Weights of a small multi-label image tagger: patch size [2, 2].
Rows from block 2 of a small multi-label image tagger, named by matrix and row number. Rows with one number belong to one neuron. Each number is 128 + 24 x the weight over its row's rms, rounded and kept within 0 to 255. All counts start at 0. Numbers have three digits each. After the name is the row's rms in percent of the matrix's.
After each neuron's rows are labels from the 100 images, of 14976, where the neuron reaches its highest value: "place" is the part of the image that holds the peak. Only what is clearly more common there than usual is listed. The data: aerial photos of the United States (SatlasPretrain).
# fc1: MLP up (model.blocks.2.mlp.fc1.weight, 960x160), inputs 0-79
# fc2: MLP down (model.blocks.2.mlp.fc2.weight, 160x960, transposed), outputs 0-79

fc1.21 098:132112118136114131128102157128128128129101115141128135128128134130128128128130077095068128125111099128102127139170110110106122166154097128142128112136082128147128119106128103128114211104128164120102171106128184092124120128058099148128128128
fc2.21 081:114151132128107133128128144123128128111152092128166132155144128133167128116128128144128128128073134150167192136107150128067201098127131134138080090142106128101132102145132120150159095162128073139098110156158128090128133128141088128128106128
place: bottom right

fc1.391 106:122156178180128128128208102112117128128120105128128139083128163175128128143092099128142128128103132127084156128099129119120112122143158128128128145128152119142117128176202123083152170127128175141159128128128168175128187128128128128115093131
fc2.391 104:115062149146142118188123145128112147135138128128132106128153128144137092065129088169140168102179128139114107149111071098128139091194139113128122123181128111128170148128128134127141119128121153113143128145128128146107157190169116128128128177
place: top left

fc1.489 095:132128064128128128107107153128128095175128128128154110180181128074115128084128128127128157158128118128132163141128117085128128128128123187161169142128123129094086083128128113117191091128127105126137156142128115128170128128077128154079128113
fc2.489 109:148089128134128165077117128169128150168133113128152128128128128136128111147126128102128083128093128128111121128090081162110139128162147081160153128128128156159133128070139104102079128128128128128111093111134126119118124139092110079135123128
place: bottom right

fc1.414 089:084128128156090128128134128110128128147128128191113128128128128179134087114089078128176150128104110147096147128128107146128128178143152204136069174128127106133128081128128080110153128099128075129128128128112128128128168141088128110140128128
fc2.414 082:145123137128128128109140133175128128176146137146128063128128128101120102128123128128109128108154165128165128131128070128150092139128159128200128096128128114100136114113085128093087128098128128134128160106132128136160135126128181159138128145
place: top left

fc1.427 105:104160138181184162149181128128128115132128121128128196158111124164128128144107128128128161128120128128138148128081179128072161128090164134145128104170096123128128117171078128101150128156128151118128128124102128081139128131125112121135128128
fc2.427 097:128128182101104148156072146087157128128132160128068103098162128135118161128163072161128118072161115113138128109100068105120153128128100128147120128122117128152171156128100095101115099128119147160117128128128128122119127096067128128128128128
place: middle right

fc1.337 109:128154128096143133128092128106159119128128144128149128128161128128128180128092128128128113143128128161133099128118094128128194143128110128139143174107181116125128086160181156116110185171128128138146128112144111128161128128105114181128128116
fc2.337 120:128128204148115156106128165085128128128128089128190128128140126112117087119128048132155106104117134193095128160103107143155128108126148144164128142129129128128146128128087119157128091155128143128084109150111128146095121158128128158101113128
place: top right

fc1.744 099:128128140179128178082092128128134108128128128128148109160128100128128148128128096128128094172128130082130148128107177128105112107128101100135087128128120120109116128121128154111148178115145090106144128122098153112134132128148189128109128132
fc2.744 096:144145083146128129139128096128122128128128119128128146071124132090116171145125082129130121128130095154152163128176128067145173126161138142128136167128084128176128128128111156086186161141128165090162141118128113084138124104146128095128128090
place: bottom left

fc1.188 110:113157140162128148128128110118087128128128116125108108137128143128152154156128101128169169144111148158128088121128124128128120128128172135128142128108125122084121132122128128102109128178097123133128129147128122164115147171136139101122102126
fc2.188 108:118113101175104142139125128119128153098095130076125128099075122151128152177093104154144154157114183104106076117128117153151119095128072124127128128128128110128127147128128164165128147128099128098128128128111080128093098128106128128105128178
place: top left

fc1.436 108:128148158132128128081149128128099128139090121136108098128128134128128116128104128089104128128128115168128147128128121152128128128116107153149080128128147112124128127103183094128193188084128096103133128152129120158167128128114157166087112149
fc2.436 115:144190111128128092128115116103128111128128158140128146120128121128128148128125126135152161120128094128128142152128141128145153136128170167139128128132086110128128107128128176128161216128157165107128149127178128120146140128131119138118173089
place: bottom right

fc1.679 106:128154128165151142135144134128110123193128128151166108128128126131128149143138128091109128128103102128181125159117093073128082161155138108114090101159129128163138135135128137108106128119140133107183097128137140137136128170131107163133128156
fc2.679 096:119182128128110158128128128099165084120137154074108107141138128093128135139151128119156093098081128121140172125088175128128128143073053154128128133124129128164148096111102084128160121167128135156151115143098137128144106183118152128129132114
place: bottom centre

fc1.458 115:105128128128128128132143152123147091128125128097128128115128099128128129131084135128142158157098128154173099128128128153096151177128152190128096128151128128128116094128128128146145170128086118099153103107089150090174150133096128158128128167
fc2.458 124:128106128124128140128126140151105181128135089128128128162177107146116128215137146165121128103113113114136128134128129139117128151167128110171108147128150099129107168163166102128128151128078092128087103149128101141128128128128156128085128128
place: top left; top right

fc1.697 096:128057096102155141124113140128172115111128139128128097168146165104128128092161154147151133147137136166083128128116070128128112137128128128160099117128133118128117139158085128128128124086119095127171158166163128161128128129128153191128135093
fc2.697 086:147128139078128067106169128128165141128147140171143128127118067153176128115186128114148121128170128144128101098107105157128090115124128129159155098125153110128109155128124167128115128121128113134103128160095126133100124089128127180167128159
place: top left; top right

fc1.628 088:120126123128148178097103153114172114143128096128128095146146128189095156128128055169101127128101112106090159159161099079139146071128128128153128128150110128135128104110128128128130121106120097111138176139121128184061077113128134165128118128
fc2.628 080:126115128112152128094142165146130128071128187152164053128128112144163128127105167128160180128089128133101132115094173143128101115132128117128128093106091176179128169144117138128128128119117128128148087132123128128128115128098126111128123117
place: bottom right

fc1.416 109:123104117131128097128198146119128142128084107128188099128128103091135154128148128131157128149128151117128169138128128128150162123204093112138115169137115119120138142167158064105157107164128122104141117128091135128149166080139095149113120128
fc2.416 111:127111153109106128126128128124133154097100128128096120136128128128159139159128128128154102113128128128128062111128106150125128128121128128097140122121151083128128128175114128145073097155128110137156075119094100128162128101078089102179148186
place: top left

fc1.553 103:128128118146176121128128106117128100122138138088185125128128127092162161128128120138157097155128182128142143138165145141151122157114160147147108124128149115124110128159171066128128112128128158086120139128084124162164187159151091128105092133
fc2.553 107:112132187091128128128106143117128128128128117128075121155148128111128129177127128159149101128128128095128118128113156128118135078145089128170128114128128103128191148164128128128128086128076108128128128121113133172128136141128143128088128124
place: bottom right

fc1.265 101:150120109159096084128158080128120091128124128094112108121117128094145128172126087128155089145100164128128100136128128128128094164090141158138135138160148108128128128128128095164128123128114119096109069138120144213169128153163128128087094113
fc2.265 105:141138167083128092098154128146164154127194146093128128128128110097092128148172128164153094127087128111128136143180146062128151120141128105176114119122090075160115159174113128129128128128128130137096136128092106128128136128168142128105128159
place: bottom right

fc1.524 105:140138192128151140113128149128066128128126105128117165128107078095142115193079103128128129123128104121107131134143097128128128110074128128148098152148128128128128105128147128105128099063128128142128128128175171128095130128160128097132128128
fc2.524 117:128092181091108093146128147059155118115095137123107106150148128153154097128166128110142104143118161128129181130128128141091108128081168128094114129128133131128089128108128128154105128101080082168093096128130128128079079128128120128128141119
place: bottom right; bottom left

fc1.765 080:128128106128128128128153128103134095134162128105128172166128128152128128128148128128128115153128128096100128134135128128128128108128128128150064128152128112094098126127129086144128073172128128133119128128128106170128128128128218128106128114
fc2.765 082:149136085136130138128106096133075128138081167138142128128141066128128128137128128143128128106128128078128139128128075128128179121150156086136183163128098167123125081128129132140128097128128157155128174128165104128180119128128120064119171125
place: bottom left

fc1.663 113:182117114111128145144100072089162125128096109147109104128092069105128128144116075164128128128152128140128155145179134108128128188108128128128128167169123128143128128113128077130128144128128160096128157128092192142147150128084135132099128128
fc2.663 115:135140106128098096128128163141154148155128128154129171172108128104163090128100128128194161128153124135119155101114128111100098147128077138128128113182128092128106104106165109128166068128180119085128106100095128088128139156133128128143179128
place: top left

fc1.497 111:135128109154128128122129087128112109173128112129128131076128167128128156163109132059128128125128128113164100170081091127128107161143142120128128129134103125143121128171097150136128128128130155160156117161109128123143149186132128128128136142
fc2.497 125:116128102128122153128128128136117123128189157128085128136128131128151126111157128107128137109138149108149128082124114136104128173138109126128077128112107128110128102073128138128138111166146167127128128128122128128163128118096137128172128083
place: bottom right

fc1.749 097:172156162128128172096160128128079105100118152143128159128128128107125128128164082105128128128063163186171128127168128128162089128084128132158128113163128118128103128080128144115156114154128136128128098120150112128128152157102063128109132128
fc2.749 103:148128131134111154128091109175128191128077163128115105128128128112087144162157079133185103138133128119101148066155116109128171128171163140147147130100128146128128101111082128128152128164128162141128128128128128108128131121160118128128090128
place: bottom left

fc1.4 102:127133102141124107159128151137158124096128128088128128128095085107124105196089107128128128128116128122121075129145148134136193147128111128128071128128128127128116093072128073175128156128128131128128157130097174152128130128085128108128140128
fc2.4 099:125110128088138184128112128128128128105121128156155128160128074170128128209171128128128107107084129094128115105113128128128118174128128106190106128128128109128128094084128128120103150151111093145093099128109128101128128086074128103100128128
place: top left

fc1.664 093:128101128157090096176074179140161138156115122197133119128130128153162128142128128146128112128079171128166139181170161057135125101118112128114120101085128128148128128123101128121128128167128177128128128086110122128128128147128111134139135128
fc2.664 091:159128143128128135128095111196128146113230107108132108128147152128081165125164127102126119155128048122108128147150147128120087128108148128128094162104144179128116128128159128133130095122140189129097146085149109159084123102157114091128138128
place: top right