Rows from block 2, named by matrix and row number. Each number is 128 + 32 x the weight over its row's rms, rounded and kept within 0 to 255. All counts start at 0. Numbers have three digits each. After the name is the row's rms in percent of the matrix's.
# f: depthwise 7x7 conv (model.blocks.2.mixer.f.weight, 160x1x7x7), a 7x7 kernel
f.0 106:067086114108105119143079094141151176161124137152153106141133108130082151073118129148142176151185169149132081079135116103079068085120130177167127093
f.1 111:157108172134113132138125146098129103114147122103147154060106127146167214128121062043098085126154202147174105108118101124149128127133148116172145144
f.2 099:090119117170130120126143138118122145132094105130158083087138096177143147234162120138058064109145151086135118168121166144122115105121099132117096060
f.3 101:128145119083190127109162178145182106154151133144108173122160126149112080078082111148141084086168114115115151093070145066080121126112129078092144159
f.4 088:081147138056116120169157167164130162130181144165125094111137188110114143090094114137120127186126121128150143129208192186153180132138136146106116138
f.5 101:109139116196128171148073100085146106125127084126079171129138129127154203125153122170107150148040092129105174167150125111158179099142147121099116121
f.6 101:085126091124113135123140143094177121133128096068090140105097109171185078145207159137133151121100089160161118116052164072123121151125136164128099159
f.7 103:159132113109140134150131124129145153121130116115171146136093110180129108059116188139114177253176139108125111082124149126093121135084133085143087114
f.8 099:122095089167145103133127140122155153158160131133148170191155171153136130080113168177154158108052066127121157197173136122180119136104135108119090097
f.9 091:118143136090100178161131114138082098154149117147164053089134102080081103065048137131114118109078147134132128167128127182139111109120137112160074094
f.10 090:174160155101175186114159097125101123137113134149143093076144112111127109191180166170159130062094134119135117140153179162096106148147170178177136157
f.11 086:082123134152101135092105113103085069112121124103079065087113113108131124190144125114111102083148040072066146143094099117124112102122110153146107096
f.12 096:098144118103119115083100109089103157145114088077085097181173181159173160177137119170151126171058065108098171144110106143153158112141132145137118124
f.13 152:167138115122105125149125128164091167123131108106089137210090158146168185077078079142141083119179098185115105144194101136111103114119154133093154127
f.14 097:114112126149149125134136141140147159135138122107113211203172124148158195225187144145139167206173131107123133135124146139120142143125114158124117129
f.15 101:108076106102085078070116159142098132125125129159137162206141151128131166222150128123079109122084196143130096159151137139129089129107134130104096138
f.16 100:118090126158161124126166147131147115125103146143101142090114115114126101220045151147174111041165193128152111088109120140108097103087136099130118140
f.17 096:101066079148104130098093131158160136119136126148164174124151101127105072050122163200130143114145148103089128135182206117135118115169139171130139119
f.18 099:120134093085096137138132127093145122173151150175185077148141149130089044061108108135173160173181205150124111142150111132099089109130136130132131134
f.19 090:100107125111114150120135216193127154144124114169115146158147089084135064059111145109150131110076116159119137136089105099185138140107132163194155133
f.20 102:091142119165134156111125082106148145120077077147184200101152121113112109136194142129161128028109136127118140135121109097103180101150106104111079108
f.21 090:091092150177098088099106136139170131137144090172119126159167108130167220069177186148122150122149126169123137124159091115082143065129114134143110116
f.22 101:123126124156140138128137128087093101118132123113123153106091068094070140189145111081138168188147171139093086071076105105129139130138064112064147099
f.23 095:113115118120145147114141121123187116090064163147099140109140134140127120005069157176167157123083132164159157150144168149181133110135105134110136138
f.24 105:219166175119095167205101115151145107176148130130125097135141120142137090060166125152130096122153135116104088091157128146113125115151190092174122141
f.25 105:107195178172101152129084148139136093063121081118148108079077103132106146140075122083124119080156112124125146133121117084172130131162123187157176163
f.26 102:124122188158143128123098118153115108173096113129128147063117149116109129229155146115116143194076161158123142137109045116084145131147157088153129130
f.27 091:088126178169144144098136160159096116148130079112182068156102096133166074053141108131172152159176166170165108148111140136155168113134081116112138145
f.28 097:114072081115139150115066120117101119132167112104112097098120110102097128133208164129156134129177186109090194156132097168087108096106124132175102085
f.29 099:143160134128076096101168161154166100149102155072128125056107109110095053161134118105095084061106129106157137146119127161158171169123109100153168145
f.30 071:129128161203109085085146146154155104091100166146114178133090090162126110118118147114124125128077138163143081088050175127103118151145131202106094138
f.31 086:101113095097125130111134140100144099135099114110137085096119084142134101000066122136079142079094089118120086101109125095100104116164128151135142150
f.32 094:147118101150139146118107126164100131107139146112075009116161127208128129091120108142106140138192132095094134115090147080120125171115138122163159172
f.33 098:168144149155099119089131192164164190146133168151177168179160108117085113081112136151104083093125083111101157105123127158164142139119068071105138129
f.34 091:108159134134106081108075153127137123133092099166150168130131118133161205224184132129107098135129091108117107123118137096152165053125121107095094090
f.35 098:083115121135144136134099164092169151109130111074069120183145112119107099141105126164128154219121049063127140148163129075119117112146160151138097150
f.36 108:123113110105092115105139121116119105132134107089100089059082092095096078111079099076105066077095071080140108085100101094132137109119087136117088134
f.37 109:120165164099106104145138143157104158116155128145091070108111126099121099160137090144167198203070183156165102157101088120141100112147137070096099126
f.38 106:123150108077102135124123134108087118099152133132102066106095125139224219174179189139162143086092152118148114122101094102134121144116140103140121120
f.39 100:099093122104091122148133106141112139149130099098098152127129179178097115198087139162113149167168021118113151137131131117184121090092160128076160134
f.40 085:091110113072068116117142126158127128140175163135105130132102085129125097250137099080163166105110100112084138121093124126111092138109096080136096121
f.41 112:121144122112129122144118116120121116114106174154201210230157181149123091062079125136147128117082100112122113114188116138136148155149123102130124140
f.42 101:106078112114156151151117115131118142107083124147149045139102128125111168120159232182092067145138127141161115123159156115100105100076111114108129083
f.43 097:140139149172133150175092150098086115087148124116080079184128111176135136157225180132131140117090146151128128094102058107072103129148139123116133119
f.44 105:132149115138146176115089110099139125111089121152074082204119104165132100110112128119150168219193136189106102119165150066142107114128115126112146129
f.45 098:106173162093155168143166151130086141173163124145070045028128127104157104170143128118092104169134103089118121131111089096127141127102115121135139098
f.46 101:127147118131113144141122118113133097112115124113052087034081100118100073098117128094094088061081092078096098117123104093104115114143127100096093108
f.47 111:159128125126149194190118112088159105086073141144113156097138120148151131091090142130218167126052104133153148140112129163150154075108110129107143172
f.48 109:157138110140093055149155120100144092107084115134110189193164119154155120081155172140165141204154046111142100091108143129132119107118137141130148106
f.49 103:103132107135122128153097121102124107187130152171199138199185168053124127145071095073150131111075157116155120117146159110130119124137181162156122131
f.50 134:100130115212096123134125153154121142124109121075172190086089156123189087055189159150135105117181097107104135153114133112140101133080106129129133130
f.51 071:147135090139089090091096088078137081055127078103070101082095111113104075147077099112097081103136114108091124141100110116135162124148067131120125121
f.52 103:116106111133107102094180138143137143130168136121084076100091078133080059177164156179107140123175121086078143142115158119104181134152111181126084107
f.53 092:140153146153149125166107112153109129139096159135173116170161130178195155083183117087162189177170154154152172141174158152198152106134127142124133134
f.54 098:111163136158114184149126122111097117131126084102106131068103127093058122213112116135075105068095079071104120164112153147118099136183132126116111120
f.55 102:126096107084143075123174152134153148137147105087087122165118128114161135058136103106087145125108148094114164177149152124138096150196177197162182149
f.56 105:094077093164138130113160152172188163150129156105188087088113103154164153077085159187149131095071116131142159124124119101102165135149180139102103149
f.57 094:116147112117079125103099110099130091114119142145118202130128148122171117050066149118122163102201089112144140124146167148109209088139091121106164118
f.58 089:116122125152156107100100082060113097122152128122119153115119123170177180070169198125133108137176125141134116107121118111140068088100083130072096066
f.59 100:113136156152119167137116135130129133140109114170193043100126119095123116157151151188106083041108151100108117089080121128115091119117173193116121154
f.60 113:135118082139135120128124161074180133145120187135080248117113124093127143093122125146138100158068093155118125130150100189111126121122160085155110112
f.61 105:135126083137113110089157115082097144140132145177120114079127140121094204072175118155108109142205143117082153118103173093154132158111135198105097104
f.62 097:111113114132140119132095120185165139106109143107148194169182121135143193188185139135185157203156174166163147110159135099138142147103116101127108146
f.63 096:122101152145161110123063079123123161121151113134097205176157108125099050100123185148127130138136069115098141148160153146117059178136144145160128148
f.64 103:125142139102094111146124129039118105118134157097088199194149140089105196143117105071137131136115073081145169157121100082156129117115122119102094115
f.65 102:106151178095146145127111134117102157134130129180172151138161142101109089124129186186117147075066076064063124138141093129129139137169157182127105162
f.66 108:161159169128132160128130130141130108111119067108063187063129136145087193101168152141149175197085091131132133125144109106101124114105125114053114129
f.67 097:130089102095142103135127131169155117155171110105114124109135122109116083228146137084114120131111161126108097134059112079084068169163179154162160114
f.68 101:091102114077078100093108140168171142151116091159147079131206130123142078057088154133152165136131126147123159128125215144093111121113105144123142158
f.69 100:135164146129073102154100122146151078107102154129150178138114112175154053121093160141138154114061150180128093117136109142087131150161205130188140114
f.70 118:112129127146121161140123120091194111136133109165172058096157157156112022103195118137099175167142128105121145132131186093146099122096139134137109113
f.71 100:081089087118148108051156102096171123147097089115116163138168127159167187163138155117109109118131111159179076092124095102137118094131163083136085078
f.72 102:157151155141182183205105117135111115160145095092163094107152134167168193089074147165123165152120113167148145185152155111097141167154119162145134141
f.73 115:118098128079106120082119109176164156146114059100205135143140145122127119092162113152172163120117120116130086130167155110124123063060119114108078072
f.74 097:126102106077147116109183127137111148133144153139132150202175120157159186041146126152114158171190141155134101076138144116101096120101117111106138067
f.75 102:128151170193175132143135144177154148093161139136087034069135142134105122100075101121122139130130169159123155143169116163174128100134100073100115096
f.76 094:097153138070157099098117139169085102127149128112088193132130140134110134179017077125110110111114127127095097108083126122128137168123098137167167175
f.77 095:127156126108113110137133131098074130139115092148171135166145107076152135201141067133131169154148135158143057078083109097114094118084084059120136102
f.78 097:138129124096134172149101141112086127152145144178148140129144154106095150071099098103130107104070099115141170128043036132143164141105137125116155198
f.79 074:099124128137120115130154111111138075093154162164125175095183135164166139134168151098153140094161164110147082174169198221168121105136107149134153120
f.80 092:140138127110098108142148160158117103108069095118117095114166102085159157090139147103101162134121109148074119087085119165106036142082044123137137160
f.81 095:157149133156180121090159145153145141137157101104156175135137062137115183063177132119093125145071078093124140127120088125145182138105179113108164184
f.82 106:132154099161128152139147137179154139166171118128117102095097134173151049181094133152125156089119078133165130117098063132182148123182194149139150121
f.83 083:161107114152116112113136159136108090107091157166131076092084050193173118140146119125174162105156091135121124088095108083088118133090052121123136160
f.84 115:114135100087154161188186138101140180170124134104083087195139087101156156108148185064132124120153075122091127120145139117147112137136090130098116188
f.85 107:071119120087184136101096073124076104098104161133137140154138118174134096155124099119096059131178137172109097065133163122121079114144174183128121109
f.86 092:147107145180124106131179143099174112088149168115115166124143161145160173096137155137097071085075101092096136121058080104137128139150117129129174199
f.87 126:140120193142097117134140129175136061093083141158194105077103100129120104088118179153096103086100171183154104134111127158150150110142093146171170153
f.88 097:111089064125078083128137182142118131152158132144178053116122131167065134171112108121122100161113140146121146134096030145145147138122074121106137122
f.89 096:134155123174139115135120141143192146150141110111095124116113107064082093110080058029133116194154157167138113137152124185151151145139140133114124111
f.90 095:151100088077140167198168183126152135149152157147118103145124105109133149177126103029099086077114103140171142132093119120097107115111106112142074134
f.91 115:155150143117070123057146158148117081105070107190165184119118068094114116104081124120123138176139197163170142091091122138111120107105120108139114116
f.92 095:145145139133139125094121126109129148075113128111101070069092116135154140181083127158104099122194172105098112107138189184145154049097108140138174156
f.93 096:159135134091103109127121117139155132132133109157130048130126110124076148252194104129129162118081094101109123137131106149185157116094124133111106092
f.94 096:143081123076122096115146147136123105133154133125142206155127112123103093042086107080125168170198144175146101117070123133139110171122137141106106170
f.95 096:125144131148118142112152166131184144126105081149093207176105095116176128112145097131084086086184094074082151121130184144098124089157148153167130150
f.96 102:148156098126157188127150144094124155172166103120025119146151094133157133224105115112092147080165106108093142167136167130134099115144119111116122151
f.97 102:193117110130164180144147117122096141173203142149124120136151125114120105170107087089186166149141091101092172199136076140106144151140116118118188109
f.98 098:121131145091182127176106123151098171097085070101142180121138109145118070117167107152101090139124183146102099164171106161177165073123137077097108138
f.99 099:141116121121138123111135108123122144149130093089120238118087109154123127037174137170134198172154177138132133118113110137106101067134121116141132083
f.100 094:124108149129143110104171142106133137137160152096066134124119181111055128200154074091135109189157117136163129071080132125102129076125121182138086132
f.101 100:103091143159172082071125103106146184116096162147095113152089115111111089119158129121170111106182115091115186128121178179143116065119068120128093158
f.102 095:108146142087152124129092118063098137126121129080052130163133130132084111180138098105109177182136197075139149140136097160115133181137176103151123171
f.103 092:170140127104128134149139122203094187129166152117150153191144182122122136074125072126115136154137169158151125130187171175114114101065136120166104092
f.104 088:182151115092170159161130146127082188162159114133151082089163143120116139109100094099131116165061088139124094095148077095094098156143163107067095115
f.105 085:105166157096135132146152175152139159175161131129134136150155109097111084043115126119166168141133123154102125160128108103157115170150177198190198128
f.106 106:118085134168111115124149196188160172211169142124162151101082128098110092063105130112124145176212118135121115133121102100148128147143131108121111138
f.107 091:165120137075120109127139110177087133142118107142112031146125135183082157137181073096133092112103171154190127115126145133124159195157135119124158156
f.108 099:146190143154175172154110159158123176173163060094119096102104117136171178085168166152134186135092126150111143165155103122131088126139162132126088091
f.109 105:169159129146125108162144142167166114116135120115094095118131121111128050024159178147116121146050169168164173158124144117114149154131092137132145101
f.110 100:103132107157092108113079153145178143104087101140126132070170143170178151123107073133116090047140077099125104169108186119150151093096127167155124115
f.111 100:140138180107147124150130117166056115156114144115118091162197172126099091049067126157179142148131156168110125120146151172115129130126187161141093143
f.112 107:115116150128123143076109178164138134104115145141113090101112115146157103089066187175139168112106140137168085118150155095126135183147193177184137189
f.113 110:112134099112072115092107175110135154148177089117163073101108089090166219119161168118106102130045149142132110156135102153150106115170139132130103143
f.114 093:134084116147118126115089065079102110149147085153096065110139145085102089132063131108151123127067021130118120124112098079145135128124133112130103112
f.115 103:168157129087124123105157134122069138150123126132123126161176163087073051212162140090101140190108124095138125136120129105104179129168134104158122173
f.116 094:116133140098117164137128142117081083129127114107141127097096135150110083061103123154187176091202201107171123156116137168144170175122083149162115117
f.117 080:142166087131198188164130144137124118146099131165124166149140099138130128133112159124105148192202179127136123175200137109137138137180194137090127122
f.118 096:115125099106112151185146151146106135131147150193181214172164168160164132111122103185160140142130167169167141130151147164140156145139139144169161185
f.119 112:135142118133111131157094091104134072135096105110143136089081121196218150132214182166136084093143117128099154120115125122137107106121079093154112105
f.120 087:149183104128085160147147158182157133154123169185155096143133122192157156049130166160119137119159148181191130112116126110176187136131111118109126133
f.121 110:158132113130131136155149122133135158164124114121118061174151136128102108182030051103105162130104154141147120174123086189098137112134164157137081154
f.122 112:106071128105161133143088117080072135135101111138061110173188142154131150101125172150127122103110124121081164177180181129142112077133164122101108071
f.123 110:133142107137128105109108116110124146103108128155083077151137138149181248034114165152082166116149131155124132138136119148093105077145104145106134111
f.124 105:116115156140140117119117119135102136134101129096123012176197184135127164101146094117131129172140090106118119115096165070135057152140123162144148153
f.125 106:116096142107065121116136141173165156164176106114155072104159152166138179139105173098148158167068149127088153110120076102179140128113117065121124087
f.126 100:087156120133132144107121168177179134134154128117136141125094094189151194109181144177164122055058094118168128128126146186116145124098127137181130133
f.127 092:063106145088186106139090117120114141142138122129139105191158198123156132125193134128131171208167132154191141170127159114120126124145161163105119097
f.128 092:155098116181183085139097092114163152157111081155173157156112142091162164133138146123110116169232172119116088122080141103123138166176134125126119123
f.129 084:171134170126195140154112158159171131148120124163176114112173156169160147073042090129151138135129112141171118119134188152139158146111149198153139124
f.130 096:104124129118079071077135178115145119126115149166150198141134153117133103109107124136110054097126160103094140142128091131101142026127111061123135155
f.131 110:112118112120112126120134135132104103101131148158223117116126142126099093250100085093146123106111182125183135147110172166160153103120116139127093110
f.132 097:084101060166116095046133141149173123069111129137138161115078080119148119157119086095077077080101108134115132091139152156153135118127112152102087098
f.133 101:113093083066099102091126123109151152119155088113124122180145105128154216113202155123095124140065139121107114135142081120141062136168151132128135082
f.134 104:127112152172106114075139127141099120100126117158168096135141163098173179130198162138131149153167151116100168164113105148190219143132088094136104091
f.135 115:120126137143133119069138094168156120105141156134192193109130102128119133137080143077092095045129172164171119170100133141087113141121100097090085174
f.136 107:098103196131094087103135134154088106165127139208188124147192167092077114136096142117125159100065157117127149156136157179113139123136133091159114145
f.137 097:161125143138104097166123148130134109139119142176209135163130143116100121089188201147162092095156179140125081065092140110070114122121136109121078108
f.138 109:126124109104161106119133107102084156086108104069138160154100133128136100200041212138161081132113148114164104157107118109087103136099132177148134118
f.139 098:136099147136150112120111174120173160094111159133104062109167155148175078089075148106126157144165159152162102121179191182138123130090153157097080106
f.140 109:131141132195126136138083113160137055119128115125184124089113129155129090197113136130131123074057087154123133139081166141160100082084125173172136141
f.141 086:144087143104194124098171172173116144125135099155178100160168150180110172095135159115136185173164164119160133138135180177129154139076150142139173146
f.142 093:119135157217120114150092117198172145125109086179205102125122148137135122044156147132146141107128172185158117130091137139145148108157139147151137135
f.143 097:078146108136178173115127133169109106102111157156191142136078145107143038136208138123095044149137117115118107137125139097126110125137146176144117102
f.144 084:157113128126157098113097095115079095095117128121087136071099119152120054177226129173133152076126124140107166132115163177126126107180102121160123131
f.145 098:113114162114071117114159120154134092085165146094129152079070102111093158223151105151143152071146176127127110107069117162126149099123084093142118133
f.146 107:105120150082108152126179112154116132135130110113170064090125131140133193083106161166103153153048106106167105153148127099104167107142156214118156127
f.147 107:131130109119098136147110142138089147081108102203225129091135164179176076107154131134135085051135155115134145099086145154132166133129118148162134141
f.148 107:131155139111149174124149095074110093161133142110151075139129159123147209156140195134173145093046056096125146148150150108125143120109119138106117082
f.149 088:086126097090061122114091170156171127136094152154131148124156117104158185198182103116113095198097143163113125158151161170130088121168112158113145105
f.150 094:128156163104093108129158147134138161098100127140159129136141090146096051022040156160092126168126120126106126116130145164155131107080103138133111091
f.151 086:092121114107090150126116110091078077119147125123121176124134105128120148255213155151133132140083131081095129156106128092118145145131099127127107109
f.152 101:148096126132124110103141157138070103108116145204224104096102107136165124168156149209102070101124170152136092108128143124169142095127135148116126158
f.153 105:140147135133158145140145114104085108129170125131134128131127136068077033021083112089109160158152134167148136188143146139144128130148121130113120081
f.154 109:156134142139125153149101134108126134149116148131146089142089136132117164149026108148150139034176220147123107075118069128128137139138144101138125120
f.155 102:087126137130140176158097126111115130169197117093140180154102112071100074152120144097141095183168108063105146116095129089060087162126143112144138137
f.156 100:089106088052149105103138166158126189138122096146149132190139134106106051109115137109172168179166164152162131128116115120093072126154141080110132107
f.157 092:162181063163136113131150121084129091113148138143022146074099143172123114179110115130116116115174117120140099110116167063108142145113099141092127166
f.158 107:149149122084109168133108145092035073172149191117152114128155182152160162136153118104071086125094130152137166149177119130166151135116146103081128131
f.159 087:136185169152177143132107153150120130125116097121208177151114094100153141138104117081128139115161196182129140111116189162159159135152126178171182125